Weights of a small encoder-decoder audio transcriber.
Model: log mel input, encoder norm groupnorm, encoder depths [3, 3, 3], decoder width 192, decoder layers 7.
Training: normuon at rate 0.0097, batches of 192.
Rows from block 3 of the text decoder of a small encoder-decoder audio transcriber, named by matrix and row number. Rows with one number belong to one neuron. Each number is 128 + 24 x the weight over its row's rms, rounded and kept within 0 to 255. All counts start at 0. Numbers have three digits each.
After each neuron's rows are labels from the 100 texts, of 14976, where the neuron reaches its highest value: "tokens" is the input token at the peak. Only what is clearly more common there than usual is listed. The data: read English sentences (LibriTTS-R). In brackets: how many of the 100.
# fc1: MLP up (decoder.blocks.3.mlp.fc1.weight, 384x192), inputs 128-191
# fc2: MLP down (decoder.blocks.3.mlp.fc2.weight, 192x384, transposed), outputs 128-191

fc1.7:148155132089104153119131129120104143117132084178134153135122113107094127128139126125089148143174162135151119066119144113125143156105102132135146138137149129131159121092149155113135139128126074
fc2.7:151097089139159133154150129123151129149146169108111110096114159149172117145160153119164164089122122125131127166125076148077122096117130125123131130096119117085139139161114131145166153126111127
tokens: "n" (73); "f" (7)

fc1.341:126139135115124119115161140137134110114159190117132146116162177129152110135115076134109145098111100113118151149119135147133121133131127099173149170139139114167125160100127121133149130125131103
fc2.341:150169134137119161139087150114165120122152083166092128173110124137103104097160097098124138129124094174070134097082142103139137125129148094117119141128130155116143153114141157090103134142145118
tokens: "l" (89)

fc1.355:138138118133168090143169118133100132140113128123166098130144115156146132137140155059143115080084157152161109108119133129122127149110125105131114187142120140102154116162156111100113186152098130
fc2.355:146115116114159123152139139147155140090123124139140088162110154129154154093133141136119133108108111138147117143117118126130135132104115107098145101113121171091144131117128118136149130150134109
tokens: "c" (90); "g" (10)

fc1.233:078163130138132135127128172132167106129145145151110108136106136143149135170123140107127078108062120140122127137120135167147154165181120141162137105144144146109113131116174141161098118156110126
fc2.233:166092104146127103151171125180081196138089109137104150148131124100108117066140131147085141130147126115086137126160136121160116124120107138136093115132100109122126141163115100129141137112131133
tokens: "a" (69); "i" (19)

fc1.208:121116121181108121125093179151137128137148125143164109120104132118090102144136145108166145113127171119132115119124106144099141148110109144121124103134146117115124149105139121117166179078142099
fc2.208:127129181117157153102168109114104112162123154078094131123126164169135105174146076148151132069135087165176151132107134143093097130097151091123140103090125113107134127136098063121108116154097147
tokens: "s" (61); "e" (35)

fc1.85:143154086101149091172161157150149138153152161119094106110132138095108156155125077072108090119092120097139087129124142172129107130125143102109162061127115130110129149109131106141107129120113148
fc2.85:127090167130153136124162130153102164156128130154132139167113147119142124131145117092111123142145169127105162148098109135133095162140123102121118132142159123121147120134096137139112124133108139
tokens: "n" (93)

fc1.199:136135146125103120095125135113119099103137120104114170164137156146150121125169140102108158115161139204131130165111133136149112171164144110094084124124136120119171125171144115148143145119098118
fc2.199:147096083145179115146108129095149154141135153180133141086130137104165166102137185126144130180110145078106134113134182139099110090100123143101130095111121120128108104131116100112117104119111130
tokens: "l" (66); "u" (20)

fc1.166:137163100107136128185147119126121136114109116179120146121107126125083121104134129158121132108142134132110142127129149097117103140178195153150139150129150108136170135092126037129158110134154148
fc2.166:161156105113131091168111111154149134123119121129127084117156087111097126187113148115109116099077134105097117128112170092115142143092119139133160130135100129143155115084196137127147145128107122
tokens: "a" (40); "o" (32); "f" (7)

fc1.48:125164146162119100125170115091126108154071142106127086102131081126105127176136140162126106102101138104129164121095114131087168179132142158153119136113126111167142126139164120147165101127115119
fc2.48:156089137087110168141119111154119102125103127153132130131101141121131148144113136149146115116136128177100108149109123157122142110106136127143113121129112126127124124118091125106076156121145156
tokens: "e" (43); "y" (37); "d" (10); "f" (8)

fc1.303:105101157115126126141121146181140112101108104165094103138134123137075118148144099172172156098125119108137174114143143084154150126116116117118101114119164112108147113107126116160110121103143148
fc2.303:139156144122133151112149123149116115123140156138126160132085137077131146102143144120099151119144130116125182136121067126129100088120117154155106173171103146128124109094160148147107116146145146
tokens: "n" (98)

fc1.159:131175149137147158105137109107163108153132080139151122123114140105113139119151115125103113148133110131137121115096121086086091139143155144146137142117086131138146157105122154148146088138106157
fc2.159:068070121094082154156128140153089156088107133091075143093139085120139156138124109119102141128175142114125150145059154099108088088118113110128105145114132149102167141157131089129140117059110150
tokens: "c" (85)

fc1.135:121110119119130097160158128130085171094160145119114117148106161098100156070127111148100099115120096126112143101136133151101082115141147120145094127116163152112130141152133107100170162148136119
fc2.135:133113173159099092125112119112151081139136127123117152127155165162135145131088138142116190112100090115100141114154170106134102129095147121151148118142134107134079137176151110113130134124114138
tokens: "e" (44); "n" (28); "h" (17)

fc1.307:129139127103129134148120153141118107104106117130163116164169098171113134105139129160127185121110101128135112111117105109131121108123105149125107111105123084138124140158095126156126146135089117
fc2.307:111153139138163106146107052137151107139164159174107104113133107096102145140144111092120103124162132118100153121114148181104158131118108122158105150143130141151142132108135136154149157119130111
tokens: "l" (58); "i" (42)

fc1.335:127128131120124094101111168088139128130136091146128172144103138112105145131142085120160088102116129122174118123110152134112154126140139156107114142155151148082131113115109124122123161103185177
fc2.335:165140098116105103076150155143144117124169127119128133115140120138102164095124118132145119153126116135142131120117109150122112109120109158121102127153154115092130135078112189121153110121105106
tokens: "'" (52); "e" (40)

fc1.19:144136155122171115161141197063152120176139103124160143108112096158152129157129104152103092137157150083199114123056146157115125128124099143120079108115154138150154096129146177141096099162104148
fc2.19:162131125104083147124127093116097117073101150095140141134137120113124131098108136083151148152101139153120102125117147105112162120100150129102127124139129138173085140160143090150147136167093130
tokens: "'" (82); "c" (10)

fc1.64:125168162123111118119142084151150115147113140150182088128122161154140109115112111123130128124138112159117071130112124134144099134128107073148086180130082138151105134128147144117108137097147112
fc2.64:151123097135147125118122128155153132109120109123096104116101142146116140141121142154156111144147131134117118155081119142149103149143070134143134104113124145110097156146145103105147116169115165
tokens: "g" (99)

fc1.261:168110099170132129111091131087153117103131160126141145123120127136153151145156126102142126128136150104135122117164163178149111116100110115151112140163098120095099120127121138142121132124148121
fc2.261:110136103128095157156129125168148128106144110171128136113136113126141164149133088149110157105138144122119136115124126145092096063131176133093123127141123083107120096158082135117138140149155098
tokens: "g" (100)

fc1.369:131163095113121096109132108108116155088146130152135142154104149140077176174125126116165111103124132135171145113114109106115143100126158191166086115110135127128097129128126141108118122114135102
fc2.369:136124161131119069095132117108154077141118091109076090082091105178120109107145129121120161155143139165112143127148141146143121092137084138154175165123125122128197143106146110126201154109154152
tokens: "n" (63); "k" (18)

fc1.323:149101174122152137105164106128114079080074168092095107100109121144170079144092150090132106107150126158168163136131152138123122123125141108128097155178109099118163124136137096138150130094128162
fc2.323:090134125137109116131127141143106118164129073135095121150154107111143152106088126144116088146105128167113144108144143073139151142096137145120131143147103129132110109138143129071152167102158174
tokens: "g" (46); "w" (41)

fc1.40:144171113122097125151140122170134149148101134135102121134159105136112145152153136127116135139117134128171083055119119109137108100074110176156087125080114146116134132167133106129106078110173140
fc2.40:131101144142174111135139144118135108110164124130139090135154109089102181097130131124125131132119128139116158165138076124122142129136119117154097153146101124161159142130140145116113118140079100
tokens: "e" (75); "g" (12)

fc1.95:130135147174139128158144104074176109109100132141124160146142124064143135159100129164118110107101086148115134115100172125146110141106119125110130126154128124134094125107124115144134091118145131
fc2.95:107084156120152086140098130117092111124160157145134104118109151105137119141095114110145101158136118149129156141109116119126098129163138145191096153079117076152165117126087119087126116105145111
tokens: "c" (31); "t" (30); "y" (26); "u" (10)

fc1.246:142131164137171131128127115164133152100147121170121090093141113193161114106121142132138129113171108115129131120130125139162114132154122120157114125066119096089127148123118114112156145148190155
fc2.246:107158108127145130094108145128141171108157148143116127123121137105109146128112126152117106113119136162115058141116091132085111136109142171148122130123065121099129060075085144154056117127104125
tokens: "a" (40); "i" (33); "o" (19)

fc1.147:148084134080136130094136141117137124133097089137130124098106131106143145111075152131176144133127116115173136124101156112138171121100121147085118101149130112107075160147147167100113109140163118
fc2.147:154192119124142139149162158146165155110098143135144126132119123118096143132106155124167194115143066143110123110095083099112141143143126125145098115117147130136087152064107180136098122174126089
tokens: "'" (92)

fc1.249:133140119100091129122130140118112165093117142131161130126162103136109174137143126104096108176103098121143163111151151116128143112129158039138135110139142155142101171125117115140146103125136124
fc2.249:128076192131144151117119105080186097141122117133112126138111151138142116104094121156177157063106144144119130146142108161095083151107113107145105169124177118155175109126122126122107160143108125
tokens: "e" (80)

fc1.101:111116132129170132120123135087136137134158161158094135119135133128177119158167114098139155131100132174196119094107133131118144127142123123116100146114131141104162116161138164090107128115093128
fc2.101:149135084127116125130122141101099158101156095138145123127103115136127142179123155126106119120117152103125139160112120123089136095092120136134168116142089103108125144132167112105123150098134122
tokens: "a" (78); "u" (8)

fc1.364:149136121130138080132113121137154120142137144150090092130120136136149103191098141138093142154170173114173101135138103124100077092088154139137137127082108119088145158155108134148139128101134138
fc2.364:165120141072136123161116122124132153145113075123140143098080123104138103155131122104148094168168122119161145096131081102114129167158142097137123167136150151146122072114082162113112124105136106
tokens: "a" (39); "e" (24); "g" (18); "s" (11)

fc1.110:152085143107123122115152136107134148103146138182124159144156169111101132135137127133145134159115131128107150158118107140129168096126133129107135123163104113120160136122106136137129121171101172
fc2.110:125131142126147142130142171179125116091119129105165103122132097138145124128151127094132122119141149131139119113154154144113125160151132133100085115137112158106131140171120140153126166120143083
tokens: "a" (80); "u" (11)

fc1.320:122118130157114133111114156137115189097148151136133135154097116086118153131137128126150140150127123163129160148144150115150132130099119121145113148095134137166147116134108106143121151160099099
fc2.320:149095134106169111160137124121116144146073133126155167113116158139139107110147173117134113143125107080099099108097109128110122130094130123147112142122153125085112090162107142161121141088151083
tokens: "c" (99)

fc1.238:100106156106133134145099151137126131144119117161100139123108147128138165177151117143096165139172177109150110124130174125155091159083148167122066132110110125107166172140108176122092139128089129
fc2.238:114156148114141111110152106177171157093150116128115203080084147126137154133140105125124128174082138144126103139184119114107133137154091188154139151124110120110114129137106095125150069108129113
tokens: "n" (100)

fc1.287:141120127156126126087075166121078147186072140137125148106115112119134101152101137172173117149105182148074115097154120165181163134140091107137087155114131130105148107117177134151122150131120097
fc2.287:114148163143144129178157094101121116101124130123140119143105164140163133097128161149150136125116062117150104109109123138087123137092165093120181163114103090104124119157145097056135119139154137
tokens: "l" (88); "d" (8)

fc1.9:113114116115133123121100141140137084143124153151130149127159136122163119101183128160132091121146122162118111132121164105121092132125099094107132188091088114136133104123126130149113103127088141
fc2.9:065118124126139125103137121122116116100131176156144093117145123149151154072136108096116135130094160161100151141146131133129133154129128181130104101116111152127145121110148127117091143133120151
tokens: "c" (71); "u" (29)

fc1.367:152147192131131107099126144131116128110143195118156157137110127111101132108158090155128140138128130146115126090113182121096156138115135142134108165132131096145145122137138140181105139194164119
fc2.367:130081068118155134149169160122151159097096125156121123130105125119144093156112136195164136130151112158161110123116118154125126162131093150134135095087140140137158152122118084160113136086128118
tokens: "c" (87); "u" (12)

fc1.195:142148130120120114115123132074132093099097071129129104146144154130126161098147131118108146086116086141098103111113112140134120125115123139151119085115078129136119115141116105112128152131167143
fc2.195:105126131125133160170149126178108154141106129090107116102143128141129168123112110134153108072140122144142119180123128141108152140081165115101110096129126102146155125116123178104145171156113110
tokens: "l" (100)

fc1.236:136157132148109162135122107165174131151130175155104098104158116098150080130094136109152164154152147128145169114157110126131109159155150115119133136123091161137133146126102123145142138140123093
fc2.236:093104109115110125128157130111101121137127124121109158081110163173153090150174107087106106154127120122181115095163136162154128137106153101145106144139122161102138162082158102089150068153114145
tokens: "a" (97)

fc1.11:154139185119125152127053128102123105099091101162102116107139120088095124103135109160142188151152112149154124163101103143124111121138125159142093137136126126115103159181126172125149150125126113
fc2.11:119116115144124117122142108108170138087143164165157137092121119092100129146122157184126113098149135121135135141123149170109143124107135129134148101114165116163113089130171118109117124116068132
tokens: "l" (41); "u" (17); "r" (14)

fc1.129:128120148145105114079120173129133091145116119123140108108073160134130130092186103102111146149148168091100099105141128132138162137128113168092154113094107148125092103140119126140143150139105128
fc2.129:108133107099169138145154127134144127172126118155149130118147135135113113178077160115141128111104103191163104126109131144172121154132151099099099126190159121162105118140119131130138128117155148
tokens: "n" (92)