From a checkpoint of a small encoder-decoder audio transcriber.
Data: trained on read English sentences (LibriTTS-R), 15625 training examples, 136.4 epochs.
Rows from block 6 of the audio encoder of a small encoder-decoder audio transcriber, named by matrix and row number. Rows with one number belong to one channel. Each number is 500 + 40 x the weight over its row's rms, rounded and kept within 0 to 999. All counts start at 0. Numbers have three digits each.
After each channel's rows are labels from the 100 clips, of 14976, where the channel reaches its highest value: "responds to" is what is common among them. Only what is clearly more common there than usual is listed. The data: read English sentences (LibriTTS-R).
# convs0: expand pointwise conv (encoder.blocks.6.convs.0.weight, 480x120x1), inputs 60-119
# convs2: project pointwise conv (encoder.blocks.6.convs.2.weight, 144x480x1, transposed), outputs 72-143

convs0.379:619483429474494511529443551485512518528510459450485557520567455483453491557514497519510539563480473527556522536514522467530601546523559497464584478490529498493511498537470444530539
convs2.379:513434472478481476529448523540489510522536431476561554485507478458478490441521534558528539515546476530494464484473497462506496534512474501539539536508551496528481453505524485491485569519519487496453534442472544563443
responds to: the word "all"

convs0.428:492450500557558491551463472529518444526483533509486420465505440432451476482435518547533486554556492521408507450505470555415544456554475453463459490455557433510551564491539507475462
convs2.428:550541541509554562520478530459511537485444507517439528513457489527494444476526436465522502502480496459525525530495511544475485511524422536498548555551371492539529483532524478525427475458518517456559488522464507503496
responds to: the word "she"; the word "would"; the word "not"

convs0.413:575544484550464502584432482477552528523509610460429449566445477442464529478497429550516438519480535501483528464441481524513541485514496518515474498542467500426499487528529438447492
convs2.413:517508491468537532479551548497499437526532481539501470565495463471459543497418520492490471506519427412436449439553563515518447502472470529506422482490570468482536480583462559492534502545451501466548547507492591505527
responds to: the word "not"

convs0.193:566508532605489474537509498476559514507571487552485458546450445486544531463462531498517533425489527418604461553507474520487422496470541567472574526483504429457516554486459509517504
convs2.193:514509456449514499481443482449577493533449416575483468437483513515541521528495534470487466567545462507582563454502468573556507493519506581498463503522523493501522488546511424539550505509470519470521486474530524515525
responds to: the word "that"

convs0.439:502506541505430448529463469472548498514485510480551519477492465479452542498512586533501513528484465515556456533454497545587472504460565423419443491493506454473488468518513529572494
convs2.439:542539494544464554525484522454496437480608541545504509550533473476519543430464534477560521521436493472542528528482529541499500518474476460439496549566514462527505475545492550476512495510412612518437459514448459542505
responds to: the word "you"

convs0.253:564493432508527414445515484488461571512463509528548447563477553471584475461512511448529550521498526418465535551523500427497510535543450507468444502549477485508502488509469488575527
convs2.253:497546447461474562516469510518497476538467510566503519568429566550522469494493537490477448538507431518453540471457520552546460521492493482488483476507530513515404444515454588455474523395494441485489464505501451485463
responds to: the word "very"

convs0.314:480461495506476525488492523494537514453437466474471528494500434394468539492470520516385492473492467473558514492516433449529519471525491501574445465462496568545559483514551525543464
convs2.314:493461491502472488518385477512487492443473429465490538521524528496510484561473481516495426525541558494585531516498503452526512416486450447452466531561460490564463495504495483461501452491462531480556547501478447435493
responds to: the word "not"

convs0.422:419464476497404502436497463517509564426455565468470514471479478434498489434542456511501494476539516542512451559477597456518447505460508475445440460481486513489519503560508493513543
convs2.422:594522463498471456503541444455556565475492527564475445526489464464554443598447507470562490489482541541472570474551534528532553513538453484553533540482477528467482564458517505538500537541455551504497558504492516482449
responds to: the word "two"; the word "too"

convs0.22:478577405487473478509458484447508557519485545510486495547537543499483549408524526542553486533512490459470549542508476445376530522517481402500485453449535533422501521545531458434481
convs2.22:525548409563533528457517515469517359505445512493432474559466485497484529479512502477490480565494453515499527561528564473604481444568490495500432508553464463549509472460471481502418462497532453442535461529507481481464
responds to: the word "little"

convs0.272:517482488533544461480456534504544511541461575474520527450469505482437490410467534488502424496516496538569526426420541495493530501508535485512489501421519543496475564468407526504574
convs2.272:481517507496479538472521476498523485500529492507471462536568503513482509493484523601527470555558527421609541492471522492419418547480477447528484489472526494504461429543510548593493496488518470502478494554509561461548
responds to: the word "said"

convs0.305:540474603507510498473478516498527544487508501410434473440472504443534503447449523491537492572503565566557438542481546510510514551504502476507572539517510508487478430570520497556476
convs2.305:516487464479492457486544584509504452493582538498484471473531492488457513525456547406529508452498457454432422491560561504548580499523530460588495525521487437460562547487443495517530448524535531435459508480520463533588
responds to: the word "all"

convs0.195:505566505466519488557451528492510560514489579499429388542517422537455436478437460456522519466546478501446512554477483504480458517496501462522455479538501498481482429493459545522497
convs2.195:509495483530541522534531490464463438489474534485483522571563533428461422427625483465489461495544435450570514475523548526491552458514459489530498572536502453490463460565487540466467447477477493428501429540557496470558
responds to: the word "and"; the word "he"

convs0.418:553381535509477496533428478451467556508539473484535459445565592566550477497479496509522481398509535505511561524549460488524529498546536429466470524472559499497513524452501502431497
convs2.418:430592448487534515478504490570452477497510531404520504497522475448455481477498449485477498515498544482481521525501453527454557522475500485454481474440536438493542543489481513497485485445461478435496517483453440479524
responds to: the word "said"

convs0.76:488542546493544471587535569474463549512514481501515518422469426511490458503538448514490512491474609469515479508533551619451430546509483513464588463390472499455470483475521431507521
convs2.76:488466516470465505466553461475516544474487479500513581602621470424462484513537492482497502414467530471524469461544496521455512485528506501440471406517438478436539523535522461506448512522517546597469515520524536467543
responds to: the word "not"

convs0.166:514460467474518520470412510513496462429505462467499474492437564491476481399446520483478487527543417451436509501505540540464541452534532492554521458493453530424516456520469504486492
convs2.166:457472555529482584529466533520505526563524506477444469556553471504561525440495471450532557497493493579527488594509542568465502510509475504508508438535513542478491513409512528474561532504489513573538510411518488494534
responds to: the word "said"

convs0.43:596507534501556519525453535464508453547459535440495556502505476454526503521490480490512513463474436535488474534486451543539499510595439518492469505483516497541590556454521479460532
convs2.43:518479524412488593530502507425523486536529475448522460469424538495487481514529475540525471456509565546546490424485548486510472499436475487565551536514464500477482593526510497459493498513501477536537441501420538457514
responds to: the word "he"; the word "she"

convs0.248:530541523521422563511441564437465485510544492494605513474533494510593469481562535496495568545559527542450475381459494421561489512537471416514479525475465532441511518486501440518487
convs2.248:583527473471434499528516433479458457443564516541477445560493526550539497472510518453550517571534424496521496477519554526470608459526488533507480511529487494477537517481498520486538515424508514562469461500517572525556
responds to: the word "you"

convs0.241:498505527503463459520444488511487523550406551496512427536524497508492527517513530454508483460497504533528465569477513520532447506471583465496426469447519463465491521505416493436541
convs2.241:520496428499544577516490472490488494470450460539502496472479558427402496531521509476469574512522483504478527452461561485529503445402548428537506526476491456468533527465446461539404460478476493512559531527564501446550
responds to: the word "little"

convs0.105:534487485517562522455500515480589504543586451463518516520519510490514438518511461464515565470490517487500481547476562574566505581538502503442488468500520586496508512488476526545452
convs2.105:505387431527405542567481574536536521575413523513544543537534499501470480480516533457531543520514475555490466491465463541511470532545470536527541472570557535500547517549527561500579484442473499502501467474440488529495
responds to: the word "father"

convs0.358:434494533508506510479557437489438475496425501549438495528525534516512575539506480426523534565502436462523508454533570516453490526444499508495520574473544587525482461448527444461495
convs2.358:526498462543476469474576493493485509478551478517528494477507539537519472477519514459422511523457473447527500537531521489453435540481522520493535597484433451514465508520564520491531424466480575480517481559521465505409
responds to: the word "was"

convs0.341:443566494502474522464573475494469424498524528464471444492520467481475431499444513568498444529569544511491537544458519552444471458508453490508444498464554512431526536549514491477483
convs2.341:475532575541492543539491540569508470506510542518467499514492494528502496534556494484460433500451467502525482590556483477385495532464461489500471492486444535565526511476496530510452505493522462422548480434531421526507
responds to: the word "had"; the word "should"; the word "she"

convs0.213:561568585531444544554528500463492550483466462481444542509447498522508445523533495521479552554500554542475481477483468442514519488505517502432448511459541495485503561369455513487516
convs2.213:533564524466476469527496386465448499558553523519434541485586450498479567530459593497526538509540478465503527551550523519506565390580494512516443487519503519496490551457526480479540482510485419434512457473508505609494
responds to: the word "you"

convs0.426:499535510455508550515433495443389582465447543535514453479484461489522537436500525493508508549469594534492467577492527481549622492510457506470567504497472492563505508471583510482535
convs2.426:554517530488489506537585452476590516579492515412425535507514480548461502472452475512480469554514552511519438497504570549550496512522398561502539454505507538462473492471454529462480411548509461485488493537496466527413
responds to: the word "all"

convs0.242:496490472540553445473473541476455471482468467566530508524504490507496549489548542469461461475505488529493529425527494487561483446440514472535591538492503513521434470541542442517509
convs2.242:519522440481518488458468478492428521530460531493535458513482583519495537458567538477558488489422508497560489483494487433445432478448460472494461460521446568469484434491481539493489448486532441511496563540504495534550
responds to: the word "she"

convs0.377:511540508584483470481492478515545544528500457506467478568416500531492510503461508474466535455534524469431456510465495549560407495434536483524424521590544467527485485589479513433497
convs2.377:474511544577533540533546511485535434499432427521508422525518523505491533488559518552570447537515533520478525545510557539449502568474489474493472488515490400452565508448543473521500505485521505559545466444455590554443
responds to: the word "and"

convs0.322:514439509479496517460547526526529457494514499506502542507496528477479540527445467557529448465571577496523524480464479490469486521394574477506558496559456548444461440493474483460450
convs2.322:524554555468563528543481511472495458537511492521485545511481493499501534519503418460505453625514525523547474547460517499507465500559523494502554516503471511509444556418592507563526525445512494437495571513491475533536
responds to: the word "not"

convs0.473:472499433528491488511479510473355492488499533501477483476538473590475505545471547548512455502502499541599439516457502503509454518494467422478501548466509502477447457573529450484581
convs2.473:521480488470468465490525485502524541509438549452461527486474477539523394546462473519396521554534550468504502539478449502510464509511463530548498550565424532519497560519534515487554436506497489470485494457510442482470
responds to: the word "little"

convs0.310:496469510485439478475555430433483494420522564503435508535500497475502534482518509491565508533573460496578554455550495510488453509515507475521510515565488435456496542495481517501475
convs2.310:525558493510526594491571595482480582466525457554510449537583498448524469525512451452527554486472473436436489515528577462453463516481450539479476533471509494468493449493490505522534483543536541505567552544536529495415
responds to: the word "was"; the word "there"

convs0.307:490432541489475510489556415510498533464558527457502481474428482511488472539531447595496507509546556454542456466538466487502459526531494440475494526565478461441516541513476507454465
convs2.307:519464533475493543545542480428500571483534527422453471462476518484417487495536474482509523528575453537495555521491573466505491487467578527539510482525579506507504445538471541507528449486537506422494478552506568553494
responds to: the word "which"

convs0.172:462506487618507458506508447475519490449423484522484497593523520504439471486522525493528553462525566502475525446514547484462491475529545433450472501503503484444453575435455535481496
convs2.172:517447538484469464512531493501544446495471512594478502432472502460519497467465510568548493447432497526529515385470507495546519498467512508494428466514460584465471511482534582502476551474415524450527523472443506414524
responds to: the word "was"

convs0.238:457431545480533485418498458526495530542522509503436531473458477460501527470485473530521444495537435518415454472474467539570513522547497492517524501497464507445476443514469451454556
convs2.238:485473521522377533538494516483540579516470441500522573532418568483451583504519462482475473487494471470469428518495460553497518505525542488507569500544476476429571505531567490521498480507531559476440520571504455447504
responds to: the word "was"; the word "it"

convs0.409:547448588483427487511504492558468477489527472467529506484492512527464523469535425543537387572412447484499512533567421534504465552486485468486473420517501509417440534530528535504446
convs2.409:466493550519550530473546485544576545467501597551486548487451497515458525461498525424483513480518494555488568514565515505480483522468478544578514485493516534428529473440489448554454535556507523475568462506515498520600
responds to: the word "life"

convs0.276:396529470400481490524522468471522519541528490493519507449442534513544463482508492525565471459480483373438535455557591493505466421520533497550504528438475441505510520538501499497532
convs2.276:484570512463577481476528549491502449524520523516518509451485520460455550541457459519462443491505440582505527586453518504481479538519551505465504512463439517516530500543523497450493444483445510497462452434491489560562
responds to: the word "had"; the word "he"

convs0.390:483491480553546502539470585514495504520509408510498519493492487522447518525542518534510484564405522492450495443497511490540536498435515463466424489425576445532539437490501417511514
convs2.390:580486495545451494439484508457528559494542502465486494517529524446442449450507444532519433571414530455531522522427525489475538472520500564510435549506533501496541521530424514434519468523546479489514402505513549490444
responds to: the word "good"; the word "could"

convs0.350:538527522604531511503509501496509476516452537468442501471515443489500502480442582436465468526475450491495462433509387584501499489455492430548453460447514536507528469526465569484507
convs2.350:433497494568473419481517454418501550472454499529458522467555462534504560471565532562495508475538492545543527433475459533478366458541508567476548533548505400596544499539455533495486514454490492449464530488494467535511
responds to: the word "he"; the word "said"

convs0.156:476559561445547478509593455508518525425557419510495502553471517488498493493496464582479524522524479500514443485550418528449497485465493537524537499506498493502516410446491557500542
convs2.156:497527525551531480524451571518526438456488553559516517487495496500466454479442519544549493522522507459474430450503514496543471488554492516592486469518456594513544512494520586481472499507508520492443510527558536466606
responds to: the word "not"